{
  "model": "self-supervised image encoder",
  "horizontal_flip": true,
  "projector_out": 128,
  "projector_hidden_layers": 2,
  "residual_init": "zero_last",
  "lr": 0.0015,
  "shampoo_beta": 0.999,
  "adamw_lr_other_params": 0.0019,
  "steps": 3900,
  "batch_size": 128
}
Rows from block 13 of a small self-supervised image encoder, named by matrix and row number. Rows with one number belong to one channel. Each number is 500 + 40 x the weight over its row's rms, rounded and kept within 0 to 999. All counts start at 0. Numbers have three digits each.
After each channel's rows are labels from the 100 images, of 14976, where the channel reaches its highest value: "place" is the part of the image that holds the peak. Only what is clearly more common there than usual is listed. The data: photos of plants and fungi (iNaturalist). In brackets: how many of the 100.
# convs1: grouped (26 groups) 3x3 conv (model.blocks.13.convs.1.weight, 208x8x3x3, standardized in use), inputs within the group 0-7, a 3x3 kernel for each
# convs2: expand pointwise conv (model.blocks.13.convs.2.weight, 208x208x1x1, standardized in use, transposed), outputs 0-103

convs1.87:517460531560542485522517470550547558475486523504512487398460455591573528420428370525502509501504515466499547517553564477470475494480512546476461514527571447478508497506531484489480506477554518509494506453534508496539
convs2.87:473534549561531510516575451551463416546497519518582522475512529469476582485517455505456541533542501468473529550506554471510523530549475452483482507498390542538475517444507530468453453570525502465519437494474485444537467555498494589529461565498499525497566477490535536557513515544490507523554508483510456500521486
place: bottom centre (76)

convs1.205:487526488448490521476562491548508477475502523473501504466559493557461538504481457456549511560434553530502505532612458405503542521534474531443450502448440471600544537561492449474481501507475481482541508466559471500470
convs2.205:508458508461477553511595423493469567438542525528446463488495491541479501549509504529490476546449466547498497550491517510633564429548504566493488547552439488504521518487515453548512469517532573510549505455534469530487512487561542544544550541506496508547507524510515486487524535481514493438541469481531493517472495
place: middle right (54); top centre (33)

convs1.10:520511519501496496505505501515515521504493504511499499519510507502500501498500491500501492504489491511500498500478492534554537494470494503499505500507507486485506511501494509496494515499491339418380577628631474400417
convs2.10:497500517571575493508508496500481375524432524474495531451459487479519485526566411501495537472497468513497484486554508523441481534502485535536513430526521559519498473523602391486511522558486515648490488392451457395579466503545523478522484510500538516513506519519484456489496526524512508502531467494532543424484517
place: bottom centre (70); bottom left (29)

convs1.206:469519514445569523506506503483484507494493499509498500493504516533476462537547535488542479416567495499554466484569427444614453517599445482488486446559546476468448525525458418558448470516462455486510531492498508511532
convs2.206:483432448460544469499504509467513473446451504464480427520511468609545456569465488501482521521508482522514502473457482481510483486445430480504492531551481570504555459478505576515514496443497516520447558489458532439483463519561489506544452470548503514531481405481493498481507523513494580528570447537461505462516501
place: middle right (68)

convs1.66:477482465503505482496513514524529528486489500522503475440481487494514521479511510463493514530512498486491495474517495529521464497530487636474557401481469551502472618507599417482528533410421561512440449506475517489525
convs2.66:520491495552518567564503506526520488461500572498456486533492518473544503581499492562501459566523489462507468501492465486447479577517455582539530483484530479511501508519472529503530523481565462425521466502521536571550494454539409525545471447500540524551489521489507498524510476496453460483553493468478490584401483
place: bottom centre (91)

convs1.46:580493513500533519441667392491477516489523488440537501479530426549493496519480534504508501475497504500510475474472518505505473480513541523460487457555489438603406515521499473446547529513521495490474503494513491516489
convs2.46:526484436452607585536465549514392513435432460488511575494466467523508523602511443471519476480523519517553623539496478534505546519560477513502452456530411531553525564515457534472509546407537494526488535492540468459519524437568450515471551478527474441481503465515460482492515469489553488539478478509464540484522498
place: middle right (100)

convs1.28:576549455469480496465485530503527454494481553453554436506484489454501472537567484514525508457442519524551516566588468511520577407461447600484485508494454441511500506466469476553536511515472490457429516519488523461503
convs2.28:484473474487401445473466570500519520499449528488504528384481524489509524525504530533454527523527477451499581541529502524532549543487462528461426567512522544477513522535501462508401580432486583520607542468473489446498542455488491506524556465448514505445518450512457468497485470499478475445490487472496497467452543
place: bottom centre (100)

convs1.26:545437527528502569486507424566488437522532490443534486534527512511491514474457513540513572488473475428469464509477492521504502404405420517510451522537481463613445500466537453471493505526498499513557498512460518502536
convs2.26:541491419556490545510544469561430483533516501493410495469494498491455553489510511513535503437508507625528471494527446488482470478437551524536543522486463460439503555412521512470579553501437481532516515522474506509497549499469476551475487498386476570506507502456528506554471451484475469554518508505487536518483525
place: bottom centre (100)