config.toml
norm = "groupnorm"
kernel_size = 3
widths = [64, 96, 144, 208]
projector_hidden = 512
projector_out = 128
beta2 = 0.999
beta1 = 0.9
merge_dims = true
grad_clip = 3.0
epochs = 5.5
adamw_weight_decay_other_params = 0.01
Rows from block 2 of a small self-supervised image encoder, named by matrix and row number. Rows with one number belong to one channel. Each number is 200 + 20 x the weight over its row's rms, rounded and kept within 0 to 999. All counts start at 0.
After each channel's rows are labels from the 100 images, of 14976, where the channel reaches its highest value: "patch colour" is the nearest of a few named colours to the mean colour under the peak. Only what is clearly more common there than usual is listed. The data: photos of plants and fungi (iNaturalist).
# convs1: grouped (8 groups) 3x3 conv (model.blocks.2.convs.1.weight, 64x8x3x3, standardized in use), inputs within the group 0-7, a 3x3 kernel for each
# convs2: expand pointwise conv (model.blocks.2.convs.2.weight, 64x64x1x1, standardized in use, transposed), outputs 0-63

convs1.29,204,204,185,213,215,188,186,183,212,250,177,180,188,208,184,225,238,219,191,173,285,207,199,185,192,221,201,207,195,179,218,202,208,158,174,173,187,210,197,204,202,194,189,217,206,228,187,189,198,191,195,222,199,193,178,181,243,196,172,197,212,229,191,202,203,182,206,190,189,185,197,216
convs2.29,191,194,173,190,221,198,186,198,212,219,180,217,202,202,196,189,218,217,206,179,176,190,221,226,219,181,213,155,234,194,213,235,178,187,198,181,241,202,183,220,224,188,239,192,223,176,166,177,217,161,173,192,219,219,222,196,192,208,176,184,187,206,189,228
patch colour: white

convs1.35,211,202,169,215,203,183,226,231,186,195,161,208,204,209,216,193,209,203,189,176,230,198,179,232,203,203,186,208,183,201,226,188,186,180,243,185,193,196,210,214,185,218,192,204,194,206,210,201,212,188,203,205,213,192,197,170,186,249,221,257,179,135,194,200,206,200,176,206,232,177,182,201
convs2.35,204,212,187,219,202,225,207,183,190,210,190,190,208,195,184,215,193,236,198,201,221,199,163,201,175,241,194,185,226,163,222,203,193,194,185,222,203,196,232,178,177,230,214,256,203,188,206,216,197,207,217,216,196,174,171,193,216,239,228,173,170,219,223,207
patch colour: white

convs1.38,240,188,165,222,205,147,216,212,175,195,187,194,198,216,189,203,214,193,215,199,213,181,226,188,178,211,196,201,204,182,199,199,187,207,193,229,208,200,199,199,198,222,194,204,202,192,211,202,220,214,199,207,212,210,195,175,158,191,247,218,160,188,171,203,201,255,153,198,231,162,199,194
convs2.38,209,181,231,214,200,205,183,165,224,207,224,198,216,192,200,219,212,197,185,202,199,225,176,208,146,184,199,175,211,161,210,230,229,203,184,206,165,215,234,186,212,170,152,185,245,204,200,186,223,189,208,196,172,216,199,196,190,204,212,188,213,186,198,187
patch colour: black

convs1.31,204,198,198,224,225,186,212,228,181,215,228,198,201,193,185,198,183,190,200,216,201,224,146,193,200,151,173,190,171,200,209,237,212,250,207,154,234,178,246,228,187,186,177,205,180,195,208,197,193,226,228,186,210,210,188,176,215,191,185,197,213,186,201,194,193,222,204,207,192,203,203,213
convs2.31,189,175,187,198,222,248,200,222,232,205,238,211,209,203,218,205,222,211,226,219,188,170,200,218,171,175,206,191,180,203,225,229,169,214,199,218,185,189,216,205,201,240,237,194,212,223,183,172,218,199,190,183,216,176,197,195,179,217,214,236,210,167,204,197
patch colour: white

convs1.59,203,198,219,185,199,225,187,164,183,198,195,213,190,215,207,197,193,191,202,168,219,246,243,239,159,172,142,214,201,186,206,195,202,205,210,203,191,186,216,213,208,211,186,198,196,192,170,178,206,187,170,230,260,236,223,200,197,198,193,201,212,212,211,208,207,201,178,181,190,208,216,210
convs2.59,193,184,220,147,226,204,179,208,206,184,191,194,196,197,210,182,209,190,214,185,189,186,164,214,184,203,216,227,219,185,217,220,230,212,161,224,211,239,203,204,172,191,190,206,199,189,196,231,208,240,213,207,200,180,244,197,194,222,246,185,200,198,173,218
patch colour: white

convs1.0,202,157,235,225,222,198,169,194,179,174,215,197,228,179,193,222,182,207,200,204,203,197,198,193,196,206,205,231,204,205,234,158,237,175,232,114,199,205,223,194,200,188,196,214,220,204,192,232,188,216,178,208,223,217,205,193,192,210,199,186,187,207,191,191,202,200,218,195,199,193,208,187
convs2.0,220,194,190,226,187,185,204,208,201,190,222,201,182,219,179,190,217,203,217,253,217,190,225,227,198,204,154,154,206,188,186,208,182,197,165,186,175,212,194,202,201,164,197,218,231,218,210,186,179,198,205,207,158,191,212,191,183,249,188,206,183,204,192,177
patch colour: white

convs1.48,199,213,188,208,197,188,201,209,214,181,190,262,233,166,169,193,225,205,166,212,205,172,249,213,200,215,189,193,199,202,199,193,198,208,211,196,184,212,246,251,126,183,192,208,205,198,204,181,195,190,202,203,190,196,200,212,223,210,168,192,184,199,211,205,195,195,211,184,194,204,201,195
convs2.48,226,188,180,200,204,187,191,193,190,212,205,198,189,166,157,220,202,202,202,205,199,157,273,200,188,205,188,213,184,212,213,208,206,185,206,215,206,202,164,187,198,234,197,201,187,223,197,202,130,207,207,199,207,222,191,178,215,192,213,218,199,216,230,196
patch colour: pink; white

convs1.24,198,188,186,192,195,191,211,194,201,257,261,244,173,223,206,186,175,155,204,210,211,237,168,254,193,218,208,184,187,202,177,190,197,197,202,189,185,215,227,226,159,186,195,202,187,183,194,192,187,193,185,191,197,196,197,175,211,224,196,197,205,236,197,193,202,206,204,203,205,191,188,201
convs2.24,183,210,205,223,197,175,195,194,168,202,157,201,154,196,198,179,204,201,179,224,183,166,220,200,231,192,185,210,190,239,193,194,196,183,190,171,207,162,205,237,182,204,207,235,204,190,234,215,221,190,216,205,183,207,185,192,148,233,188,194,199,193,207,202
patch colour: white; pink

convs1.14,209,200,212,189,183,190,195,206,197,196,196,204,194,201,188,190,195,197,213,217,195,188,190,204,219,195,208,201,204,218,175,154,216,215,280,189,213,228,164,181,137,242,204,278,184,192,189,206,191,193,208,189,185,197,200,200,204,214,214,197,204,189,204,195,198,195,200,192,192,195,195,200
convs2.14,191,233,185,183,227,209,238,181,215,203,183,179,233,190,213,200,203,173,174,196,154,228,199,191,174,211,178,212,189,208,201,191,209,224,232,193,202,207,212,214,226,183,219,182,170,182,194,151,185,187,176,202,170,179,203,224,221,206,203,201,180,212,174,230
patch colour: black

convs1.30,193,200,232,198,204,214,204,180,182,187,165,208,186,252,235,178,249,182,190,178,141,209,226,212,232,247,191,174,159,186,213,227,225,194,229,222,195,191,196,205,200,183,199,207,203,196,202,204,194,205,200,188,196,198,187,207,177,208,203,184,198,215,237,204,190,186,194,216,200,194,195,187
convs2.30,220,210,208,199,171,220,210,200,226,196,188,212,194,221,218,206,167,181,202,192,189,232,180,146,194,182,223,193,211,177,197,230,192,199,209,195,161,233,197,208,175,171,230,195,189,173,241,194,205,190,172,198,215,152,218,223,196,201,188,198,224,206,222,203
patch colour: white

convs1.49,222,184,204,187,192,215,215,202,183,199,250,178,188,152,223,196,248,184,204,218,201,223,215,189,215,198,195,185,204,214,205,196,211,205,198,206,196,229,176,198,140,231,199,246,176,202,184,209,177,226,174,195,194,218,212,222,185,197,152,215,210,209,168,197,204,196,203,182,195,210,211,205
convs2.49,224,203,201,168,202,210,200,204,189,181,165,189,206,216,166,203,205,205,215,213,241,191,208,212,220,220,208,217,200,186,166,212,209,181,209,189,198,201,199,201,192,185,185,197,257,198,195,189,150,148,173,169,177,181,197,171,212,191,211,201,240,194,205,185
patch colour: white

convs1.19,172,182,218,172,216,196,221,215,210,201,213,210,191,190,215,197,192,211,187,195,189,181,197,227,184,205,206,225,178,202,186,231,184,176,197,231,202,207,205,208,195,193,206,196,192,210,186,195,181,221,190,189,183,200,144,160,194,219,250,207,218,199,210,149,141,199,212,248,187,192,206,195
convs2.19,195,217,212,169,212,192,198,190,198,204,211,213,201,152,145,230,203,191,192,221,218,162,218,196,202,201,202,203,218,185,208,216,192,182,157,211,225,200,186,246,223,215,222,192,228,216,210,195,194,216,214,213,198,208,214,247,196,213,192,183,180,181,223,170
patch colour: white

convs1.41,184,238,184,222,193,189,214,161,167,192,174,200,222,187,210,190,192,193,192,200,187,195,178,211,180,206,204,222,198,198,199,187,199,170,184,192,246,234,166,209,224,186,173,183,171,204,193,194,189,198,236,226,208,205,220,197,187,205,207,189,181,215,258,249,198,186,213,180,223,214,215,213
convs2.41,154,185,203,195,186,234,226,195,182,203,188,217,167,206,192,159,178,202,184,235,185,232,187,233,215,205,212,195,196,187,173,228,193,199,233,183,217,213,195,215,209,187,213,207,236,186,201,210,181,207,197,199,196,174,216,190,184,189,255,169,200,208,226,189
patch colour: white

convs1.12,209,210,233,183,185,225,165,191,200,215,211,223,182,189,204,194,192,199,169,194,184,244,211,196,214,209,185,202,222,193,175,223,224,173,194,221,181,204,153,206,217,216,185,224,216,199,203,225,207,184,178,204,191,204,160,140,205,225,235,200,229,221,175,196,206,190,205,183,218,218,182,189
convs2.12,193,192,159,203,185,261,209,181,219,211,239,170,203,204,222,205,210,171,191,220,185,183,191,190,207,200,177,182,173,196,185,153,210,233,214,207,201,181,217,176,200,202,221,195,172,213,195,238,215,205,191,173,232,176,198,208,195,207,226,190,193,217,210,201
patch colour: white

convs1.52,158,204,198,204,191,195,186,223,195,223,194,212,230,207,164,210,158,224,192,196,192,197,223,196,180,192,224,242,208,197,239,186,218,194,166,240,201,182,198,188,220,164,213,186,201,205,223,159,217,163,223,166,223,210,198,180,206,211,209,173,200,184,204,206,186,195,201,201,226,196,185,176
convs2.52,198,212,195,190,238,213,231,240,182,221,195,189,213,244,202,195,223,226,212,167,198,248,204,198,204,171,215,221,202,203,194,211,219,184,198,161,202,210,209,208,223,195,206,204,202,237,187,164,176,195,217,187,198,191,200,231,213,219,222,217,181,244,196,213
patch colour: black

convs1.7,197,256,191,238,162,191,209,180,229,218,191,204,197,204,205,193,217,211,200,202,197,196,208,200,197,192,193,236,224,205,212,170,141,186,173,216,192,186,163,218,229,208,206,178,206,199,206,146,223,233,211,175,171,232,194,211,194,200,182,201,204,189,173,201,215,192,195,198,198,196,211,186
convs2.7,223,171,182,208,218,181,200,208,229,204,173,201,213,195,236,191,181,209,195,156,193,207,215,214,224,218,204,219,189,236,186,190,225,212,197,207,202,249,162,215,234,215,182,195,196,191,200,208,203,215,203,209,209,185,224,218,230,169,182,202,187,213,194,143
patch colour: pink

convs1.20,223,172,221,223,204,182,195,174,199,204,203,186,198,201,224,215,197,222,212,232,212,185,203,203,206,202,177,193,203,175,174,189,217,224,192,184,189,213,233,191,211,178,207,193,205,236,195,215,179,234,218,193,185,195,205,198,186,186,205,187,213,153,213,157,213,186,211,161,158,255,220,230
convs2.20,206,219,222,209,164,202,213,227,209,186,207,209,220,220,190,188,214,161,227,197,207,211,185,177,182,186,220,220,211,167,198,177,200,216,214,191,203,206,219,197,174,204,240,238,162,198,230,205,208,207,220,205,223,138,208,180,168,214,196,201,200,174,212,207
patch colour: white

convs1.47,188,222,182,219,212,181,209,202,203,187,184,212,177,196,224,204,220,213,199,194,206,186,192,212,195,203,187,206,206,191,204,193,199,187,203,205,214,181,203,223,148,221,168,179,234,204,212,181,165,250,201,208,237,178,199,207,208,184,172,224,222,207,174,189,179,179,152,219,237,187,245,179
convs2.47,270,215,217,163,204,211,170,196,228,171,199,196,217,169,198,238,208,209,195,177,199,194,174,208,170,189,172,201,177,201,230,206,221,171,187,222,209,218,184,160,201,204,211,183,179,206,193,206,176,204,200,198,200,217,226,214,206,197,184,202,182,190,174,180
patch colour: white

convs1.11,231,195,222,205,164,194,220,232,173,175,193,195,182,202,194,203,202,199,205,201,194,201,183,205,192,197,199,249,226,213,230,135,148,195,244,198,225,194,197,228,171,169,193,238,235,199,193,182,196,196,209,191,191,197,199,196,196,194,206,212,180,188,232,177,205,202,206,204,196,197,200,183
convs2.11,200,163,217,201,208,188,175,181,189,157,195,205,141,209,183,185,205,219,221,163,164,216,203,198,196,214,215,219,220,176,182,242,204,194,234,244,181,217,219,211,203,176,237,201,193,195,177,188,188,212,188,193,206,206,198,201,193,210,212,190,225,180,201,207
patch colour: black

convs1.18,215,237,158,170,213,224,189,221,196,199,173,207,181,228,192,188,193,204,224,190,237,229,206,174,232,194,202,211,168,173,197,202,186,226,192,192,175,185,203,195,189,209,198,216,193,220,214,201,196,171,219,230,213,185,199,201,191,172,183,213,210,194,189,258,209,183,149,176,204,193,211,186
convs2.18,213,195,226,202,199,200,234,173,205,184,181,185,219,209,226,199,188,243,187,231,207,205,191,195,213,204,219,181,227,198,236,239,215,186,179,206,185,209,212,203,239,207,215,216,229,213,220,230,193,238,203,187,202,176,174,200,185,185,252,201,163,192,202,201
patch colour: black

convs1.39,192,205,199,195,192,187,179,214,242,241,172,194,205,187,186,159,188,229,209,214,206,189,172,233,188,199,211,199,212,216,188,200,193,191,179,211,194,189,200,217,208,204,176,203,203,187,186,196,196,186,214,192,234,209,192,195,281,230,145,218,192,187,223,199,183,201,206,167,203,207,210,181
convs2.39,193,183,180,194,179,221,210,190,210,166,188,186,166,192,233,193,214,191,204,184,207,206,197,157,201,204,178,210,215,234,192,178,221,185,239,205,210,224,174,200,175,202,173,196,139,201,199,191,219,227,205,183,225,232,205,197,207,196,234,215,222,226,208,185
patch colour: white; pink

convs1.10,192,180,187,173,165,182,205,212,226,209,218,213,222,207,207,212,207,206,202,251,205,163,222,217,192,176,202,220,183,183,166,158,164,154,163,201,230,186,193,157,188,181,179,169,203,222,216,211,205,208,206,213,217,211,206,231,203,201,230,201,181,197,198,209,206,205,210,196,200,218,209,211
convs2.10,204,193,231,202,200,205,209,160,192,225,187,220,228,199,202,201,166,210,210,203,203,209,199,202,189,176,213,220,170,204,209,189,199,170,202,187,232,187,188,208,210,203,206,174,193,180,190,218,234,235,208,241,149,265,185,205,196,195,170,200,181,183,206,199
patch colour: black

convs1.37,229,219,203,188,202,177,205,177,179,212,211,184,231,212,172,201,196,186,192,191,180,208,222,201,196,209,200,213,201,199,189,200,204,211,201,224,197,198,206,211,211,213,217,202,204,200,201,195,201,203,215,203,205,209,134,135,128,174,187,186,185,226,238,233,236,201,182,208,195,196,190,195
convs2.37,191,188,195,187,173,198,178,191,242,175,180,193,209,197,219,231,182,214,216,197,203,172,198,198,201,270,229,167,229,192,198,213,175,200,184,185,256,177,201,191,207,212,200,203,195,207,179,207,219,204,187,178,190,213,178,199,213,169,174,221,194,183,205,193
patch colour: black

convs1.56,172,225,206,172,219,199,245,186,184,208,177,202,233,174,196,203,211,185,195,170,213,196,217,220,202,195,167,218,201,187,238,184,216,184,222,189,241,181,185,198,193,254,205,208,174,198,197,213,188,175,196,202,216,168,219,210,195,192,200,197,179,189,199,182,165,229,219,188,182,202,246,196
convs2.56,213,253,174,199,172,206,203,239,203,191,200,214,181,174,216,199,205,204,157,154,209,195,204,177,226,175,189,176,134,207,212,211,229,166,186,202,186,201,212,212,190,205,210,194,219,188,174,198,207,189,180,185,211,210,206,195,209,215,199,197,180,214,223,214
patch colour: white

convs1.61,196,191,212,231,224,171,216,198,219,218,204,200,189,189,187,205,208,197,205,171,205,218,224,134,201,151,208,210,207,210,179,219,204,198,202,237,177,225,179,218,202,202,195,191,191,249,207,179,230,191,159,213,173,216,207,194,203,195,211,227,188,200,197,217,214,178,175,208,213,223,164,195
convs2.61,192,209,219,222,184,151,212,165,186,204,239,189,201,203,198,197,188,190,179,224,224,218,200,180,167,200,223,200,201,195,203,213,176,184,171,154,153,208,175,201,197,229,187,182,200,216,206,176,225,196,216,202,225,188,212,225,190,173,202,229,218,197,208,171
patch colour: white; pink

convs1.45,201,166,231,203,188,224,249,208,221,175,197,207,206,165,228,205,183,231,213,161,222,191,198,200,192,189,193,181,220,180,216,159,220,166,206,201,221,200,211,194,201,192,227,229,163,199,190,183,181,190,177,219,202,207,222,221,222,176,216,204,180,192,189,225,222,172,216,179,184,175,195,210
convs2.45,195,237,223,194,158,203,180,239,210,184,217,222,210,208,215,195,172,186,220,210,213,208,206,197,167,181,230,172,184,205,204,192,241,184,204,151,192,193,199,190,191,191,222,214,211,207,164,150,226,184,205,200,218,166,197,202,197,205,169,190,186,198,205,196
patch colour: white

convs1.9,181,180,200,166,178,214,193,186,200,207,198,195,199,195,197,194,190,203,212,210,196,226,212,216,234,201,226,197,181,154,153,161,184,150,206,207,215,203,180,178,170,211,159,220,209,197,195,192,188,188,196,200,211,207,209,205,225,242,249,223,242,220,215,208,196,198,209,197,205,212,204,218
convs2.9,217,216,208,220,181,162,223,247,226,202,244,208,178,189,238,186,190,196,229,162,211,172,187,205,180,200,185,203,181,212,219,211,183,202,195,195,204,191,196,213,207,211,222,192,208,225,211,222,208,253,189,227,184,208,222,217,189,187,211,181,182,199,164,207
patch colour: black

convs1.13,202,203,220,202,202,198,201,191,185,215,197,218,190,195,203,204,195,216,208,211,240,191,222,240,193,157,200,165,179,196,181,228,192,225,179,192,245,202,195,190,180,167,204,158,177,201,201,215,196,217,195,192,236,200,212,237,220,223,230,217,163,188,174,205,180,220,211,181,163,204,220,222
convs2.13,183,240,188,206,190,245,198,180,200,181,203,198,221,196,192,192,214,189,184,189,199,203,203,207,220,158,217,229,208,199,191,180,206,209,201,175,189,180,195,205,189,196,182,219,192,177,211,205,228,191,262,242,130,187,189,201,185,209,182,195,196,206,215,204
patch colour: black

convs1.58,206,199,188,220,168,192,222,216,225,202,196,192,205,202,186,200,217,209,218,183,163,214,186,189,285,205,173,206,210,223,193,209,191,201,197,190,214,204,182,207,199,194,200,195,196,174,187,220,219,222,225,138,184,145,202,206,206,206,220,198,196,181,209,180,182,208,212,210,220,178,204,186
convs2.58,209,197,164,196,237,181,198,163,207,229,143,171,179,194,174,207,196,194,211,205,211,233,215,170,177,222,197,156,238,180,186,213,170,206,205,210,201,206,211,214,178,190,225,194,174,202,182,222,216,200,168,192,218,218,201,202,198,215,182,195,198,200,191,221
patch colour: black

convs1.36,218,231,243,214,169,209,175,184,182,194,189,193,205,208,192,212,195,191,199,197,193,207,212,215,204,187,189,203,204,199,200,228,211,202,217,209,200,185,184,214,214,212,199,196,197,213,207,209,205,205,205,205,211,210,159,138,141,225,249,224,173,170,166,177,225,221,207,183,227,171,195,206
convs2.36,205,199,209,231,200,148,209,200,220,269,210,219,172,161,204,208,176,219,222,214,218,209,186,223,210,174,198,215,249,188,216,196,218,201,191,184,231,213,243,212,198,227,201,176,212,207,183,216,192,191,192,197,205,207,210,198,208,205,192,213,207,193,184,217
patch colour: black

convs1.34,216,200,229,205,228,215,161,230,224,214,192,175,197,194,185,193,221,234,218,201,185,183,190,214,186,199,192,212,221,235,200,180,224,183,210,228,206,189,219,207,207,200,212,213,196,219,212,224,216,212,212,202,223,209,183,205,159,187,209,175,169,207,159,168,169,200,188,181,181,169,147,182
convs2.34,188,176,194,215,216,172,203,201,185,177,202,274,218,194,210,191,155,214,180,190,182,200,207,171,154,233,205,208,170,209,224,209,170,198,185,202,228,206,191,202,181,206,169,193,191,218,180,196,222,198,193,196,194,156,183,198,198,212,199,181,192,209,189,212
patch colour: white; pink

convs1.27,200,185,187,204,197,200,197,199,186,247,224,210,227,211,155,185,193,188,188,226,270,159,190,241,237,177,219,193,176,164,185,210,198,199,224,218,198,203,209,215,176,189,222,212,189,189,197,189,188,193,192,184,203,188,176,214,240,188,182,213,200,182,224,187,190,183,193,200,197,195,191,193
convs2.27,188,200,215,190,185,190,203,212,199,196,211,195,221,219,217,187,178,202,199,172,229,171,225,201,221,230,167,215,193,271,224,196,202,195,201,189,198,200,178,203,218,201,199,199,192,180,204,230,196,212,193,213,183,139,235,204,180,231,204,193,194,156,194,205
patch colour: white

convs1.21,233,231,160,170,216,199,161,204,221,192,195,185,171,244,195,188,196,197,208,208,224,242,182,178,220,189,199,173,210,229,206,193,188,232,200,176,193,186,186,203,193,198,200,191,210,186,241,214,181,186,182,227,209,202,198,230,188,202,212,194,175,201,213,200,226,203,200,218,226,163,188,156
convs2.21,222,193,184,182,209,213,198,192,210,226,206,175,210,204,239,205,170,186,197,201,221,198,199,207,171,196,208,209,189,191,176,192,182,198,222,215,200,173,234,225,275,157,213,228,221,222,191,212,229,186,209,213,201,228,167,204,207,191,194,167,198,192,212,199
patch colour: black

convs1.26,207,191,205,204,212,208,195,206,182,214,195,183,205,195,189,216,201,184,262,219,175,219,233,144,217,241,145,198,196,220,207,203,238,208,174,166,179,192,199,204,197,185,205,222,179,188,196,198,204,193,204,193,188,202,242,219,169,213,214,163,208,240,192,191,204,201,197,200,206,196,195,205
convs2.26,205,216,206,208,175,227,183,186,215,234,173,207,204,218,189,185,245,193,207,211,236,224,212,213,216,206,166,225,187,172,234,192,229,235,177,197,218,178,196,183,202,212,190,138,212,190,190,202,211,187,196,207,203,203,200,182,197,198,218,189,239,227,203,215
patch colour: white

convs1.1,224,179,181,220,207,225,218,182,181,174,172,227,169,185,202,203,222,191,194,164,185,200,196,187,189,181,193,196,192,194,255,168,252,186,220,186,239,208,206,167,193,178,207,202,214,224,187,218,201,182,216,211,189,227,206,199,212,209,204,191,171,212,207,173,211,225,179,210,214,211,188,163
convs2.1,195,190,218,219,191,218,195,201,248,181,195,184,200,213,188,192,175,184,214,209,199,214,216,194,193,180,192,191,227,195,202,203,227,225,204,222,189,178,205,170,163,163,192,197,175,214,227,204,180,220,244,208,198,210,196,217,174,235,156,227,246,211,213,209
patch colour: white

convs1.22,212,226,228,182,160,212,189,231,201,198,183,203,195,209,196,201,196,191,199,189,197,221,191,234,201,211,185,206,165,210,189,242,213,248,177,211,205,187,193,197,210,199,185,196,206,242,175,152,192,228,223,223,176,185,186,211,195,203,199,207,210,195,203,236,189,205,157,195,201,181,171,246
convs2.22,182,226,237,204,209,173,213,218,259,182,199,179,165,184,228,209,194,187,208,192,200,207,186,201,192,193,234,217,231,210,189,178,174,167,210,197,233,192,173,213,199,205,170,180,218,177,208,197,200,163,199,201,197,196,201,231,210,181,225,225,173,189,182,194
patch colour: black

convs1.33,177,171,175,181,200,189,211,250,233,188,205,185,222,212,171,198,188,238,206,197,202,197,218,198,196,189,188,207,217,222,203,197,192,220,158,205,226,192,198,210,192,193,186,193,199,207,191,198,201,204,193,203,206,211,207,197,197,249,166,161,239,165,171,257,172,180,207,186,218,200,213,204
convs2.33,187,193,223,207,188,213,236,206,168,202,172,180,244,243,188,232,225,187,220,186,184,226,198,194,225,189,219,191,233,210,184,187,173,191,199,200,214,186,169,190,203,227,186,197,161,179,156,228,201,208,193,207,193,186,196,229,207,188,214,211,211,231,199,207
patch colour: white

convs1.57,184,196,186,200,199,217,224,225,227,222,206,202,210,202,218,215,205,202,162,161,125,213,217,185,188,204,219,228,211,212,215,203,212,202,200,200,197,199,190,191,220,224,168,202,206,161,187,165,223,216,180,187,168,256,211,211,217,204,206,213,187,202,192,204,211,186,213,227,200,216,199,225
convs2.57,194,206,204,223,179,206,210,187,173,196,201,157,236,208,204,206,201,200,174,210,159,188,192,208,178,182,203,217,202,186,179,175,192,255,198,189,193,233,212,183,194,155,200,211,197,216,185,207,213,208,200,202,209,191,211,241,214,231,184,187,192,260,209,192
patch colour: white

convs1.40,212,205,189,175,176,248,200,187,206,169,208,228,207,196,201,213,185,194,195,199,206,197,210,189,200,201,200,214,204,201,191,210,196,187,210,204,229,180,190,180,219,190,206,195,207,168,252,157,237,151,235,214,174,187,168,238,216,204,176,193,198,199,214,169,232,206,221,182,195,230,181,197
convs2.40,221,187,214,209,191,211,180,202,195,247,213,191,199,179,200,198,197,223,236,200,223,201,194,195,226,195,193,213,181,215,223,223,206,231,188,217,174,220,191,202,227,199,207,196,234,186,217,224,137,198,198,193,185,209,220,195,215,132,215,191,188,186,215,191
patch colour: black

convs1.51,201,202,199,192,220,197,205,210,192,215,265,160,194,149,206,218,191,207,197,172,211,220,228,203,202,201,180,178,204,205,191,204,216,199,196,212,212,239,178,183,147,228,191,207,220,221,186,180,200,218,171,188,195,227,223,246,167,213,175,205,191,204,184,184,202,212,192,190,201,211,198,208
convs2.51,219,204,195,200,183,204,191,179,207,210,226,181,173,183,211,200,167,188,207,189,173,194,206,185,201,204,251,228,203,194,190,214,196,181,215,213,181,215,184,219,237,182,194,200,210,194,201,198,163,210,208,211,223,245,196,237,224,182,218,204,194,223,176,136
patch colour: white

convs1.62,213,190,183,219,231,187,186,201,162,234,233,198,210,185,195,208,218,208,181,191,159,208,209,156,231,152,171,229,209,202,204,214,206,208,211,211,194,208,213,206,207,189,190,186,198,171,214,168,209,189,176,189,181,211,176,201,210,199,191,198,202,195,222,252,243,187,237,184,189,209,185,196
convs2.62,180,217,188,227,239,213,245,208,230,221,189,184,199,207,211,219,188,208,238,181,195,190,207,186,214,190,234,200,193,210,250,182,180,208,207,231,182,193,184,233,211,209,182,202,190,165,230,236,209,213,198,180,227,236,201,174,202,192,207,187,193,208,217,193
patch colour: white; pink

convs1.4,179,182,182,222,209,198,206,183,185,208,164,196,194,223,164,197,167,231,219,201,220,178,210,207,205,185,219,196,251,229,162,178,169,205,171,186,236,170,226,202,215,207,206,200,188,228,153,230,207,223,194,201,166,226,201,190,210,206,190,190,208,205,198,225,194,203,199,173,200,193,212,197
convs2.4,178,184,215,229,231,171,204,202,202,234,254,172,201,198,225,206,209,218,185,165,178,183,203,201,211,249,190,185,223,198,205,208,191,193,201,181,185,214,205,211,221,213,202,205,191,174,175,219,224,196,210,192,210,183,205,167,228,188,142,195,208,190,210,212
patch colour: white; pink